{
  "model": "image inpainting model",
  "image_size": 48,
  "widths": [48, 96, 192, 192],
  "upsampling": "pixel_shuffle",
  "beta1": 0.9,
  "ema_decay": 0.995
}
Rows from block 12, named by matrix and row number. Rows with one number belong to one channel. Each number is 128 + 32 x the weight over its row's rms, rounded and kept within 0 to 255. All counts start at 0.
# convs1: first pointwise conv (model.decb.0.1.convs.1.weight, 192x192x1x1), inputs 96-191
# convs3: second pointwise conv (model.decb.0.1.convs.3.weight, 192x192x1x1, transposed), outputs 96-191
convs1.120 [181 134 140 189 152 187 145 120 139 216 131 159 186 141 145 143 156 144 106  82 162  83 119 193 133 143 115 165 114 112 122 200 121 172 118  56 193 105 165 168 110 124 155  95 101 149 148 143 175  71 150 167 136 114 143 133 102  97 118 100 162  85 143 120 175 130 197  92 167 143 125 127 129 128  88  50  96 133 118 123 125  67 106 200 120  97 234 102  67 126 127 171  95 131 140  86]
convs3.120 [124 131 124 135 159 112 126 165 126 157 143 109 141 100 178 113 154 161 210 119 140 181 119 126 137 201 132 184 167 162 162 125 163  79  67 117 102 118  55 118 148 110 139 160 151 102 114 130 104  81 171 103 157  54 155 123 138 112  93 121 121 123  83  92  92 224 114 152 149  57 140 116 182  93 164 160 227 101 140 130 150 141 100 124 146 102 137 131 120 144 167 111 192 115 123 120]
convs1.121 [105 132 110 112 128 111  76 127  54 198  99  91 120 145 106 100 188 153 138 131 107  70 101 102 134 122 129 157 130 145 132  98 112 167  87 166 139 120  61  85 114 126 106 139 130 161 125 150 136 144 135  88 111 169 116 170 109 123  80  90 123 147 127 119 141 115 113 136 132 170 144 103 140 104 106 137 156 149 111 164 139 109 162  98  70 170 125 126 136  88  94 159 102 116 116 146]
convs3.121 [130 117 137  82 135  98 122 106 102  99  75 144 110 102 113  93 116 125 152 126 127  90 156 132 110 132 103 128 143 151 151  98 122 148 126 109  85 193 121 151 179 163 127  94 108 109 147 203 132 106 116 135 156 171 178 101 113 166 114 142 107 110 149 157 181 164 101  85 103 136 183 255 144 107 161  82 129 153 132 163 152 140  98 144 117 102  82 154 115 130 128 107  93 114 136 100]
convs1.122 [153 140 111 196 163 151 156 123 160 228 132 122 180 141 150 151 167 159 157  98 142  78 131 156 104 117 123 162 125 108 166 164 131 184 111  65 211 115 208 119 123 124 107 142 120 156 121 142 174  57 148 140 122 126 133 126  52  90 107  79 191  97 125  92 191  86 214 102 139 136 135 128 122 121  77  68  84 128 130 121 120 113 107 154 132  84 225  80  58 128 132 144 118 122 153  87]
convs3.122 [121 120 133 174 139 146 143 137 168 130 131  94 141 154 171 205 142 168 170 141 148 143 112 129 117 139 123 139 143 167 141  90 169  62 106 110 193 121 105 110 118 108  67 138 174 101  74 101 130 120 138 148 134 112 114 160  90 122 151  97 105 137 151  85  74 125 128  99 157 169 180  46 138 105 146 195 164  65 134 134 159 153 109  78 122 137 135 121 177 156 166 150 132 119 100  61]
convs1.123 [151 132 120 190 160 151 153 133 129 218 140 118 172 117 163 151 183 137 163 107 181  76 124 167 140 118 117 176 126 106 152 169 134 169 101  64 209 113 186 154 131 112 125 138 133 152 149 125 189  58 128 130 109 133 122 120  91  89 126  94 183  82 139  88 197 101 185 101 144 131 121 138 156 131  83  69  96 114 114 146 122  96 116 173 136 100 231 107  62 128 116 148 122 131 138  91]
convs3.123 [106 172 136 129 160 115  87  88 112 123 118  90 135 109 178 115 121 126 148  47 125 148 105 146  73 135 116 180 205 128 103 147 133  85  94 131  99 141  69 115 151 140 110 141 112 131  80 120 132 116 150 120 129 129  98 145  73 118 119 117 118 101 138 121 117 141 107 128 142 136 148  85 173  64 160 129  87  56 140  34  81 163 103  99 163 136 130 116 150 146 174 148 134  85 102 144]
convs1.124 [152 146 127 187 146 170 157 116 127 238 127 122 156 135 139 139 173 156 118  84 188  78 123 177 138 120 110 188 128 128 149 165 124 165 125  54 198 110 201 139 139  82 129 130 131 137 136 126 166  59 143 137 140 132 151 132  90  95 133  84 181  76 129 106 189 105 181  83 131 110 112 130 115 145  85  79  99 105 122 123 129  90  93 173 125  98 230 108  69 127 124 154 130 123 124  96]
convs3.124 [186 126 122 145 161  99 132 165 107 151  95 107 123  68  61 156  87 104 161 107 120 153 147 121 116 149  97 133 170 130  67  89  76 134 112  96 117 167 105 145 179 169 132 115 111 146  69 162 153 128 107 106 165 189 121  96  44 154 131  88 130 126 152 123 138 162 127  76 150 117 136 199 104 133 124  75 180 133 145 128 101 105 116 168 137 101 149 187  95 131 168 165 129 104 170 178]
convs1.125 [117 143 106  86 121 173 170 149 178 231 142 142 136 140 135 119 233 150  92 121 147 122  96 167 140 133 140 199 125 107 140 158 148 153 160 151 146 119 159 149 119 112 161 174 118 175 140 151 116 132 171 116 121 101 188 123 120 148 138 117 117 147 148 119  73 124 122  88 151 112  70 124 146  32 107 106 125 106  72 103 114 114 143 207 129 151 127 111 148 134 124 155 148 128 150 158]
convs3.125 [158 102  93  74 122  94 105 105 131 103 127 136 114 153 105 115 118 114  51 128 100 106 149  89 121  94 102 130 126 112 170 104 121 173 119  80 142 190 135  95 143 165 106 129 103 170 173 134 136 103 103 149 145 153 144 119 169 152 152 150 128 121 150 164 149  91  83 113 145 118 165 235 158 126 125  16 118 155 102 160 160 138  90 162 108  75 100 148  72 100 150  90 137 117 139 114]
convs1.126 [204 147 154 161 154 157  80  70 109  99  92 145  97 109  59 104 116 159 120 101  19 156 125 150 158 104 127 112 117 179 110 126  82 181 164 175 167 168 125 112 112 141 148  93 115 110 137 130 131 186 142 112 126 118 209 157 131 141 126  86 115 186 124  93 153  81 139  76 155 116 145 118 134 170 109 103 117 147 130 162 142  73 129 158 138 196 113  84 140 120  92 126 122 138  99 152]
convs3.126 [117 127 126 146 109 124  98 143 131 138 166 117 136  79 184 144 173 127 101 114 100 116 131 119  81 183 125 119  97 141 136 108 167  94  89 148 152  76  81  86  69 138  98 155 134 117 128 133 106 164 192 125  88  79 104 155 160  95 120 130 163 115  74 163  93 137 156 191 131 119 104  49 181 100  83 167  85 122 133  72 115 106 121  86 152 154 157  91 140  81 141 159 132 166 160 127]
convs1.127 [205 140 131 184 160 119 161 142 121 181 137 157 118  83  81  68 135 120 159 111 109 135 113 181 162 130 144  89 137 125 170 166 102 174 156 138 135 107 135 151 146 142  86 141 121 102  68 190  47  90 139 140 162 161 212 156 103 108 146 127  96 121 179 104 170  82 134 140 127 100 139 129 127 246 120  98 108 139 125  91 152 132 123 192 124 161 182  86  74 127 154 148 175 128 107  93]
convs3.127 [134 121 106  79 135 101 111 113 142 121 103 138 132  99 120  80 132  95  96 115 116 122 212 100 157  77 104 137  85 111 175 137 157 134 107 136  74 226  90  99 202 160 140 133 115 154 161 216 149 106  92 140 131 161 145 115 120 156 110 134 146 128 100 148 198 124 140  89 102 113 129 247 123 154 137  85 133 158  99 150 126 137 103 133 111 117 118 148 118  88 119  86 120 108 117 111]
convs1.128 [150 123 142 156 149 176 141 116 141 250 120 120 202 141 125 155 198 180 135 114 127  73 137 179 131 150 140 173 115 112 174 172 164 163 128  56 187 120 175 180 142 139 161 133 144 107 104 125 165  70 117 167 129 116 181 103  82 124 116  92 209 117 162  98 165  89 181 101 116 134 136 112 138  96 104 112 104  87  95 148 126 113 108 205 133  71 226 115  89 142 143 163 113 130 142 119]
convs3.128 [109 197  76 148 109 115 121 112 118 162 119  72  84 149  91  95  93 151 128 136 128  94 103 150  78 152 109 105  96  94 204 135 147 106 148 131 111 108 143  89  86 126  94 132 122 196 124 113 154 152  66 130  61 180 132  46  72  73 144 109 156 135 137 144 152 136 124 117 154 115 152 177 106 111  93 124 139 103 144 188  91 116 146 118 169 138 165 118 126  86 200 138 101 133 109 142]
convs1.129 [180 131 108 192 150 161 168 113 138 206 129 138 173 124 127 160 174 131  87  92 179  80 142 168 127 139 119 175 131 114 179 160 105 166 109  69 189  81 181 128 132  76 126 140 121 121 127 154 184  70 138 144 150 146 126 123 110  83 128  94 193  83 136  83 190 136 185  78 140 127  82 131 126 123  78  77 129 136 113  99 139  78  98 145 129  87 209  95  75 131 121 154 127 120 132  83]
convs3.129 [134 143 170 130 143 155 100  96  93  82 104 114 145 150 146  79 132 125 140 135 137 122  49 184 104 167 151 166 115 150 139 161 103 156 151 123 150 110 177 172  88 128 118  97  74  67 109  72 123  86 106  57 143 117 106 143  74 131 131 102 109  93  84 130 121 102 130 147 145 128 141  89 130  71 156 182 169 156 214 189 149 128 156 141 131 142  92 122 146 145 149 179 163 174 159  69]
convs1.130 [169 119 114 196 172 174 146 113 151 234 121 108 167 127 118 170 163 163 116 117 144  97 137 163 150 123 121 174 134 123 145 184 111 174 120  53 219 100 182 129 128  87 123 121 133 120 108 172 170  65 130 146 141 122 151 111  75  73 129  85 188  99 137  88 193 111 193  77 138 126 103 112 121 159  82  83 121 110 113 138 139 130 112 170 129  90 243  95  63 129 113 155 107 114 125  74]
convs3.130 [155 119 147 117 134 150 126 160 144 160 106 148 100  96  93  88 102  89 129  94 121 104 166 157 133 168 136  90  75  67  51 137 149 144 132 146 128 108  68 117 149 162 156  90 136 140  81 165 121 148 130  94 152 212 134 131  73 127 135 141 163 138 176 193 156  98 144 102 124 135 176 198  65 130 102 108 139 135 135 123 186 153 134 182 133 135 151 165 120 101 134 114 101 117 118 121]
convs1.131 [123 133 129 190 146 114 141 116 142 200 111 110 170 153 144 148 136 158 187 123 138  79 139 147 130 132 125 194 137  99 155 169 164 170 129  41 184 127 171 133 135 130  90 148 120 105 144 116 137  66 143 146 127 127 123 137  37  82 120  76 183 110 124  94 181  90 178 105 119 115 109 121 167 137  94  96  89  77 127 167 127 154 157 149 133 100 232  71  53 131 129 147 169 108 133  93]
convs3.131 [183 117 154  95 117  61 102 119 120 162 131 115 144 143 195 116 123 110 112  77 140 123  85  44  91 140 147 107 149 123 116  93 174 164 141 142 150 154 154 137  81  58 148 126  94 120 124 109 156 109 170 144 111 100 122 126  80 112 100 169 122 126 107 148 101 154 114  59 117 150  91  91  89 115  56 122 112 105 224  81  73 106  92 129  97 159 154  69 101 140  80  62 157 123  84 119]
convs1.132 [171 128 108 186 142 170 166 112 135 198 132 122 172 124 130 160 162 133  88  96 181  74 136 175 129 132 124 167 129 112 183 145  96 169 103  70 190  83 178 124 123  79 119 147 126 127 137 150 177  70 135 147 141 139 107 120 110  78 125  92 182  84 130  81 189 134 177  75 153 126  85 131 125 119  77  75 131 134 117  99 133  73  85 145 130  83 204  93  74 125 117 150 119 129 139  79]
convs3.132 [135 156 179 122 139 119 154 119 125 139 152 132 152 118 243 139 141 161  87 102 136 163 107 127 191 180 167 171 151 145 202 125 145 105 153 130 127 131 112 145  83 118 130 157 143 212 110 122 156 171 147 199 130  79 191  76 135 112 114 121 155 166 121  88  88 120 164  95 145  94 103  67 138 163 133 154 107 129 170  72  47  88 136 123 132 109 153  89 170 105 122 134 167  91 117 134]
convs1.133 [106 123 119  78 133  91 122 112 127 101 123 214 116 144 118  86 155 133 130 146  93 162 118  90  82 128 132 120 133 153  87 142 166  67 175 173  75 163  71 125 136 162 182 135 138 119  98 149 134 183 112 131 133 128 201 147 191 206 124 191 111 179 142 184  42 124 107 153  88 133 156 128 134 111 204 172 142 134 137 128 130 182 180 130 130 155  75 173 189 131 149 134 119 124 130 168]
convs3.133 [108 142 122 154 114 101 146 114 110 122 169 109 178 125 163 106 136 130 133 157 181 177 129 114 182 105 156 165 104  62 137 137 173 156  81 143 111 111 136 114  55 116 149 145 161 182 134 133 149 174 182 116  92  61 128 121 182 140  96 174 135 162  88 143 125 136 148 122  98 136 105  77 164 186 145 222  79 149  50 101  99 125 113 103 105 173 172 136 129 121 109 119 149 115 131 153]
convs1.134 [158 128 128 172 174 116 116  88 119 196 141 149 200 169  72 130 171 150 152  80 112  97 112 177  73 143 127 204 146 121 141 160  86 177 122  57 175 148 147 186 120 139 111 119 120 140 140 112 159 103 153  87  94 121 198 188 110 113 137  91 184 122  92 150 181  88 187  62  99 159  98  94  95 146  95 103 144  93 105 123 125 108 131 161 107 140 189  78  89 139 147 131 136 114 145 150]
convs3.134 [112  83 130 164 163 160 156 148 109 152 131 122 143  88  49 113 112 181 151 148 149 149 114 117 134  90  88 118 120 183 106 108 131 108 152 142 112 131 148 138 154 126 117  90 127 139 155  68 140 146 106 134 111  95 104  98 132  88 174  95 137 115 161 139  85 134 152 113 165 145  92 106  76 112  84 208 188  76 155 118 150 174 167 122 103 129 127 144 145 108 104 147  71 145 116 177]
convs1.135 [ 87 114 120 162 169 183 162  86 154 219 131 145 189 140 163 136 221 153 169 111 135  79 109 163  85 106 133 168 141 129 136 125 183 188 110  41 180 167 195 131 133 136  98 166 111 157 139 152 127  78 108 155 112 124 130 139 109  94 122  81 173  96 143 132 162  81 178 150 153 127 186 108 101 156  88  92 125  71 118 172 118 169  94 182 131  70 227  92  67 126 124 143 113 137 128  97]
convs3.135 [135 152 145 110 105 111 132 121 138 100 131 148  95  87 128 113 125  91 126 148 158  97 177 143 116 145 142 126 100 140 144 170 119  92 129 100  92 184 129 108 137 170 105 144 104 121 185 202 106 132 142 152 157 194 147 141 151 173 141 131 134 158 112 128 206 127 135  94 138 123 167 250 116 103 154  63 112 172 110 171 183 143 130 163 147  95  90 139 110 107 125 140 130 125 138 106]
convs1.136 [102 132 110  85 124  76 122 137 145 122 128 240 114 135  65 105 157  91 150 135 101 152 137 105 114 129 135 106 140 112  67 144 132  61 138 147  83 158  77 103 137 180 189 109 122  79 107 138 144 151 123 132 140 140 211 159 175 203 115 179 126 173  95 201  59  99 111 136 130 135 152 124 154  79 200 176 129 145 125 139 121 167 180 141 119 100 103 190 171 123 148 121 173 135 149 134]
convs3.136 [107 126 145 168 139 124 192 140 115 145 124 114 140 133  83 128 141 138  85 151 169 142  81 177 105 123 109 134  57 141  87 168 141 137 155 165 158  82 105 161  76  75 128  62 144  87  77  51 166 156  86 165 131 111 100 118  92 103 115 119 162 177 119 131 128  79 169 135 120 131 150  62  80 162 126 188  71  95 130 115 128 142 137 147 123 151 149  89 148 129 126 113  91 104 104 131]
convs1.137 [149 152 138 202 135 145 155 158 148 253 132 135 170 149 132 166 168 122 146 127 145  62 145 195  98 108 107 197 107  86 146 193 164 157 120  43 230 131 187  99 108 153 135 141 121 132 123 126 172  35 133 138 130 132 171 157 103 119 129 111 201  90 141 118 162 108 182  86 137 138 145 106 140 107 114  68 100 105 119 141 131 150 123 171 132  98 255 113  59 131 137 140 118 115 153  64]
convs3.137 [174  98 128 143 130 113  84 117  76 153 105 141 150 136 164 160 143 123 137 117 142 168  88 117 123  83 151 117 182 153  99  79 153 155 158 124 143 102 152 128 128  67 142  97 106  85  82  91 128 166 141 147 150  88 139 146  85 120 185 110 107 111 128 117  87 137  99 141 127 142 123  30 103 166  71 159 133  90 143 103 125  85 107 102  82 161 182  95 166 193 120 142 149 135 103 132]
convs1.138 [ 89 142 148  68 137 136 132 193  88 118 117 166 112 151 100  87 145  99 126 114  37 180  95 108  58 119 114  97 134 173 167 155 148 116 154 131  78 193  82 120 105 173 118 197 115 153 139 117 111 184 112 129 111  82 185 133 139 146 129 136 117 224 141 149 108 142 139 138  99 144 172 120 140 124 130 137 161  86 129 156 111 165 108 142 136 143  92 112 177 130 143 145 160 124 138 194]
convs3.138 [168 116 104 100 123 118 104  95 124 113  85 136 128 107 141 116 138 110 120 109 110 111 173  79 142 163 121 141 131 116 161 125 112 123 113 115 108 216 109 116 244 184 127 135  77  84 205 226 126 118 126 132 156 180 150 113 146 155 124 144 110 134 134 146 169 141 140 102 112 117 152 255 140 129 142  83 139 138 157 169 138 136 114 137 128 116 109 153  98 118  97 104 135 121 127  97]
convs1.139 [110 112 119 144 127 128 125 158 142 183 157 110 228 152 159 153 118 117 130  62  75 103 117 122 158 106 133 129 125 135 129 157 118 116  93 110 160 137 166 153 138  69 126 153 121 101 134  77 142 118 122 102 143 145 142  89 111 158 117 147 140 165 159 156 123 118 173  90  56 138 111 111 120 104 110 104 181 113  95 140 106 112 122 186 161 135 188 110 134 125 131 167 147 129 100 100]
convs3.139 [163  93 137  29 121 133 120 134 166 150 174 154 117 145  95 101 114  87 145 155 102 155 141 111 113  58  84  77 152 124 148  83 118 147 140 139 157 113 164 100 122 123 113 152 175  88 103  93 156 155 149 122  87 143 134 143 160 136 138 130 199 160 150 113 113 178 161 172 140 153  72 128 166  39 128 138 171 145 189 112 141 165  98 147  85 137 119 144 124  89 123 120 136 133 185 152]
convs1.140 [141 132 111 182 149 141 150 129 147 215 121 140 187 137 148 140 197 185 138  79 162  70 123 156  97 103 132 207 124 108 146 212 129 171 113  81 180 164 155 147 100 135 103 127 126 129 173 111 164  62 114 136 113  99 153 125  76 106  96 105 186  98 142  91 177 116 206 104 127 125 131 135 147 160  87  68 109  51 108 157 129 154 125 211 124 105 209  90  75 132 126 159 136 110  92  96]
convs3.140 [181  98 161 171 171 145 165 126 130 189 177 129 116 111 161 122 133 128 129 128 144 112 102 109 124 108 121 125 117 132  98 129 128 126 125 176 160 120 135 161  66  94 112 108 148 148  90  69 141 144 154 158 117 115  95 108 112  96 158 101 175 121 141 118  65 111 150 162 139 136 132  70 109  89  73 172 136  75 174  65  88 123 150 131 164 139 151  76 122 139 124  98 147 118 132  94]
convs1.141 [128 128 101  77 163 141 174 170 139 103 139 195  94 148 111 121 114 101 146 187  53 190 136 110  85 137 119  86 143 126 153 127 147 163 130 157  95 147 125  90 117 196  92 181 130  92 191  96 109 147 109 172 144 117 140 133 127  88 139 107 141 197 144  68 131  99 160 102 121 118 140 136 141 118 113 116 118 101 115 131 138 154 176  63 136 120  81 118 162 139 127 147 157 138 157 126]
convs3.141 [118 138 127 163 140 151 148 138 129 141 160 117 161 135 149 152 154 136 114 118 147 162  77 127 107 110 134 145 125 103 108 106 136 118 145 161 156  41 159 146  26  82 130 136 139 132  47  25 148 167 106 120  65  78 109 121 109 119 141 111 151 143 132 116  84 128 159 133 131 131  86   3 130 143 102 164 102  85 129  99  99 100 133 119 122 147 163 103 152 126 140 153 130 138 126 137]
convs1.142 [103 136 136  74 106 105 116 126 109 105 124 184 113 129 136  85 145 114 116 140 100 151 134 105 116 132 120 132 126 157  80 143 144  40 175 159  81 155  93 123 134 164 192 128 133 135 101 140 120 183 115 104 131 126 182 143 213 228 132 199  96 167 141 198  36 147 102 150  99 111 157 133 162 120 213 158 138 130 142 133 120 164 182 139 132 170  75 182 188 128 150 125 113 130 133 167]
convs3.142 [131 133 119 109 180 146 182 140 147 135 131 137 100 153 120 190  97 142 104 160 134 109 134 155 124 146 160  95  97 172 101 118 140 134 182 134 129 126 179 141 155 115 121  49 219 173 152 101 138 120  45 153 161 150 112 101 114 156 169 101 120 161 190 118 175 106 150  92 182 175 140 160  56 111  99 158 177 110 228 145 112 103 166 167 160 115 100 130 175 192 174  91  94 124 151 183]
convs1.143 [144 121 111 199 156 155 140 131 154 204 158 130 169 140 166 154 162 139 155  81 177  62 138 175 142 127 119 202 124 100 166 182 127 163 105  56 200 113 184 138 124 113 121 121 123 144 140 115 193  55 125 129 115 127 123 136  85 105 124  86 183  83 134  93 183  98 191  78 125 126 127 124 128 109  87  67  96 122 124 123 133 106 121 129 139  98 238 109  65 123 118 157 133 132 137  86]
convs3.143 [118 117 117 141 124 192 132  77  93 119 150 166 126 118 172 125 139 105 142 127 174 114 107  72 210 170 109 124 167 136 168 114 140  38 142  85 139 164 142 136 119 116  85 134 116  72 145 157 114  97  91  85 185  99 135 154 123 102 134 119 111 128 105  96  35 144 105 105 132 136 126 122 124 118 120 156 184 116 150 141 119 165  90  79 156 155 121 112 188 134 150 144 173 153 129  78]
convs1.144 [120 145  74 149 180 163 162 135 194 136  79 110 166 122 120 131 133 133 140  70 151  72 116 156  82  85  78 190 143 202 111 127 170  71  99 163 141 124 156 138 137 138 162 127 128 172 144  95 183 110 150 168 145  82 125 114 196 157 108 160 144  97  97 155  96 190 142  69 137 138 133 110  73  97  90  92 159 120 127 152  87 112  93   1 126  93 126 181 130 122  77 156 131 122 133 142]
convs3.144 [127 156 144 201 123 121 141 152 129 141 131 125 140 159 143 162 129 143 163 113 195 134  72 173 142  98 103 116 116 145 125 143 130  95 158 134 181  96 155 136 127 132 115 100 157 194  78 132 119 128 141 118 112  69 119 110 145 111 154 122 124 131 117 108  51 144 147 186 146 150 111   5 149 122 129 166 107  90 173  98  68 103 133 109 159 137 175 111 124 105 129 166 108 157 128  67]
convs1.145 [ 87 128 145  83 141  90 121 128 170 109 132 219 134 141 136  98 155 140 179 111 114 139 124  99 115 130 127 128 126 146  95 165 171  54 171 155  80 155  70 141 130 135 203 121 127 132 110 140 160 173 127 131 130 152 184 167 135 219 122 187 120 144 117 207  24  95 119 161  90 137 137 131 148 118 204 155 138 130 127 134 119 171 160 117 132 135  97 173 183 133 151 110  96 115 128 157]
convs3.145 [127 168 215 162 120  98 161 112  41 128 110 117 152 119 126 100 136 125 137 139 165 165 111 141 114 169 154 158 105  91 124 190  90 173  96 152 145 150 130 184  77 114 173 119  87  88 107 121 127 166 214 162 134  97 124 152 118 111  75 149 147 176  75 166 115 130 122 144  82 109 140 113 164 160 147 164  78 105  96 156  93 110 128 144  95 162 154 117 156 124  85 157 122 101 137 138]
convs1.146 [197 133 133 118 175 171  86  78 187  65 101 116  84  83 203 115 109 178 124 129 145 151 179 138  88 128 116  99 129 187 103 155 190 140 169 156 122 116 137 157 116 143  66  75 105 165 104 126 134 122 157 139 144 126  92 139  95 123 110 137  90 125 138 118 141 121 113 119 124 102 102 158 156 170 143 127  86 118 107 136 135 137 145 107 129 126 114 136 115 140 145 161  53 129 114 150]
convs3.146 [ 65 149 106 154 106 110  94 114  75 138 108 125 127 198 138  71 112 116  66  88 136 105 136  99 131 154  72 139  82  73 142 145 130 174  93 122 137 170 140 157 164 173 138 147  84 188 115 134 168 132  87 136 156 158  69 131 146 143 163 146 134 119 149 127 188 103 114 159 110 122 116 154 179 152 110 145 101 121  89 119  83 103 137 152 111 139 138 122 136 123  70 139 149 137  99 105]
convs1.147 [189 151 136 184 143 169 157  91 116 171 154  52 136 134  72 155 126 110 176 113 157 127 101 164 144 156 128 120 143 103 151 151 101 143 114 123 194 131 174 127 137 118  88 117 125  92 112 156  92  65 122 163 126 151 155 110  65 129 141 123 151  75 179 131 178  92 138 141 137 138 142 125 129 162 178  83  95 192 131 102 143 105 109 113 117 127 163 152  47 124 146 112 121 119  92  91]
convs3.147 [109 145 129  99 123 119 101 111 110 102  97 127 108 133 120  99 126 104  86 125 102 114 210  93 139 120 122 136 101 103 191 141 128 149 106 111  91 217 116 121 204 190 129 130  92 152 180 224 123 119 137 122 150 183 131 138 140 140 121 135 123 118 121 140 187 120 111 117 110 116 166 255 128 127 135  89 144 186 109 167 159 135 114 125  97 135 114 145 108 109 126 101 133 111 138 110]
convs1.148 [147 135  77 129 132 213 157 124 170  36 129 100  65  86 112 131  97 150  89  88 133 156 111 169 143 136 106  52 127  99 155 144  99 152  74 180 128 109 161 123 129 117  97 123 130  63 141 153  61 149 103 109 144 148 126 114 146 120 107 115  51 127 159 118 130 145  94  79 170 121 122 126 140 153 139  75 131 127 128  96 147 110  61 122 128 169  80 132 126 121 108 142 124 126  91  93]
convs3.148 [149 129 158 130 131 136 130 146 131 129 120 152 110 127 103 134 106 168 155 121 144 128 101 156 145 134 134 107 156 149  77 104  82  76 165 112 133  63 143 127  49  74 112 116 169 138  87  47 117 123 147 128 115  59 122 119  88  81 129  79 100 142 133  91  74 145 105 130 186 127  87  22  96 113 104 179 133 109 135  90 101 112 146 119 127  99 132 115 146 185 151 143 136 146 110 163]
convs1.149 [133 129  79 110 118 154 140  77 132 117 127 134 154 130 187 117 170 106  96  82 133  85 103 166 164 137 136 204 117 115  39 114 177 100 137 157  94  93 125  84 121 104 153  77 128 184 101 156 183 162 109 152 157 178 147 167 181 175 154 145 157 116 147 182  73 170 134 130 129 125 118 102  85 104 150 134 162 165 133  92 139 173 147  63 134 124  96 201 127 124 126 144 116 132 123 140]
convs3.149 [198  17  74 103 111 113 119 111 134 132 121 131 110 100 134  51 102 120 168 139  96 132 152 117 101 168 100 123 189 128 146 132 108 151 113  95 143  84 168  66 140 135 134 179  52  28 158 136 132 155 198 126 116 146 149 160 163  94  74 150 137 134 115 144  89 139 128 199 101 108  94 139 172 107  77 111 137 134 126 132 146 119 138 157 129  94 145 182  74  71  74 130 155 146 174 158]
convs1.150 [128 105 162 194 146 141 141 132 112  55 146  71 164 165 129 105  71 123 145  89  79 129 115 106 151 102 134 106 135 149 154 163  69 126  74 125 176 129 116 186 154 110 128  80 137  86 134 106 164 112 107 127  70 126 134 140 132 119 127 101 126 109 112 135 161 125 215  70 109 145 176  74 130 123 110  71 160  83  98 207 149 112 101  94 131 153 116 115 118 115 130 158 148  95  95 139]
convs3.150 [128 125 163 128 164 158 169 108 171 183 174 104 112 103 142 142 141 128 154 113 119 143 124 149 142 146 137 129 118 151 113 131 122 144 175 147 123 154 138 163 120 104  94 133 173 160 107  82 142 174  91 120  85 105  84 112  69 113 105 132 143 134 110 126  82 142 154 127 135 150 140  96  94 132 154 122 118  84 145  57 134  83  97 127  74 179 161  72 154  97 162  90 145 112 124 163]
convs1.151 [157 130  98 153 148 154 179  74  73 191 132 146 196 157  68 127 196 144  96 101 197  60 138 144 110 127 128 185 130 129 161 151  82 144 145  48 161  93 150  90 127 108 129 186 123 107 134 133 214  93 160 141 135 153 142 126 135 128 127 111 194  97 112 121 163 153 168 108 115 118 106 129 126 112 110 116 149 147 112 134  96  96 131 163 134 103 167 114 104 127 136 138 158 124 141 103]
convs3.151 [148 126 107  91 114  90 109 100 114 102 104 129 109 143 131 107 111 123 106 106  94  99 176 105 140 148 104 113 100 111 161 120 161 140 111 106  74 206  93 118 236 174 125 120 104 121 174 221 106 110 126 130 144 180 114 117 129 123 118 143 111 118 123 134 185 131 110  86 111 130 180 255 115 109 153  88 125 158 107 150 128 146 110 127 127 121  98 123 106 106 102  89 124 121 139 100]
convs1.152 [179 126 106 201 130 114 123  62 156 174 130 134 185 100 115 136 149 113 106  86 190  78 153 147 149 152 105 169 130 158 137 149 102 118 127  51 164  90 137  90 135  44 115  90 121 139 119 143 147  77 139 133 165 155 157 105 143 143 137 136 173  73 149 149 163 136 127 105 156  97  67 113 118 170 128 113 143 190 131  81 140  64 125 103 132  88 183 144  82 136 154 113 104 144  75  88]
convs3.152 [109 127 156 167 131 130 151 130 140 146 157 123 136 131 129 152 141 141 150 139 150 143  71 152 110 112 143 133 153 142  82 146 102 138 140 148 166  34 152 150  21  62 135 135 147 134  67  19 134 153 142 132 109  79 133 123 114 119 133 118 137 131 115 124  51 120 134 154 124 124  71   0 135 132 120 152 109  90 137  97 125 104 143 131 132 141 140 122 140 140 129 147 122 145 117 148]
convs1.153 [175 114 144 176 113 158 186 131 128 133 137   3 114 128 153 134 130 157 203 108 183 107 132 123 113 110  99 145 105  81 167  78 163 154 111  75 178  96 133 138 112  81  87 133 127 143 103 188 123  81 103 156 113 121 123 100  91 110 134 111 134  96 124 168 173 133 134  95 107 118 151 113 118 133 142 102 137 107 111 147 122 135 104 136 133 120 165 134  76 115 135 116 131 108 118  81]
convs3.153 [174 116 159 105 137  84  83  85 124 144 110 118 134  93 150 118 158 117 133 107 107 131 165  88 143 133 137 138 136  86 144 162 113 122  99 101  82 195 103 113 140 157 153 138  80 114 143 185 121 138 147 122 120 136 136  82 143 137 120 129 123 107  78 147 148 147 117 122 105  84 141 211 133 111 175  67  94 204 135 131 140 144 119 151  91 124 133 122 107  90  87 122 142 113 137  82]
convs1.154 [107 133 114  86 116 167 107 193 137 131 122 166 106 143 108 111 116 143 112 146  51 169 119 142 153 110 121  83 129 157 147 117 107 139 139 219  76 175 114 127 123 192 126 146 119 161 156 103 105 200 106  92 119 119 115 121 128 106 111 113  62 168 178  79 126 138 127 151 108 133 152 114 156 124 104 132 143  92 105 142 134 113 129 119 108 205  62 110 178 127 129 161 133 120 152 152]
convs3.154 [111 131 123 166 126 138 167 152 153 126 194 118 128 122 130 156 144 144 125 140 160 139  65 146 113 129 127 126 139 169  99 123 147 117 135 158 163  48 139 142  58  78 122 119 175 122  76  30 139 176 153 131 100  88 121 142 127 112 140 114 151 155 121 114  93 133 162 166 159 146  82   6 142 144 115 173 110  84 129 103 111 123 133 118 128 159 158 102 150 141 140 161 121 121 130 149]
convs1.155 [140 124 115 167 114 152 136 108 105 132 128   0  95 112 118 160  60 113 151 142 139 141 114 151 128 159 118 141 122 129 188  87 105 153 135 121 182 133 220 124 147 118 101 122 125 112 135 125  90 115 121 124 106 132  96 120 106  86 167 146 133 125 144 125 171 117 121  83  80 107 152 111 118 194 128  70  64  93 118 157 117  87  87 102 133 119 173 114  78 131 161 146 142 130 137 103]
convs3.155 [108 162 104 169 154 154  81 139 146 146 122 121 126 125 112 140 126 196 185 128 121 112 118 153 131 154 167 140 152 121 114 120 121 116 115 115 124  84 138  94  83 119  96 164 145 101  98  99 132 113 116  89 138  91 131 160 108 112 168  95 110 110 114 106  68 144 130 115 186 137 200 103 166  97  51  90 182 133  99 198 173 128 175 130 114 143 121 152 168 193 172 146 139 112 152  78]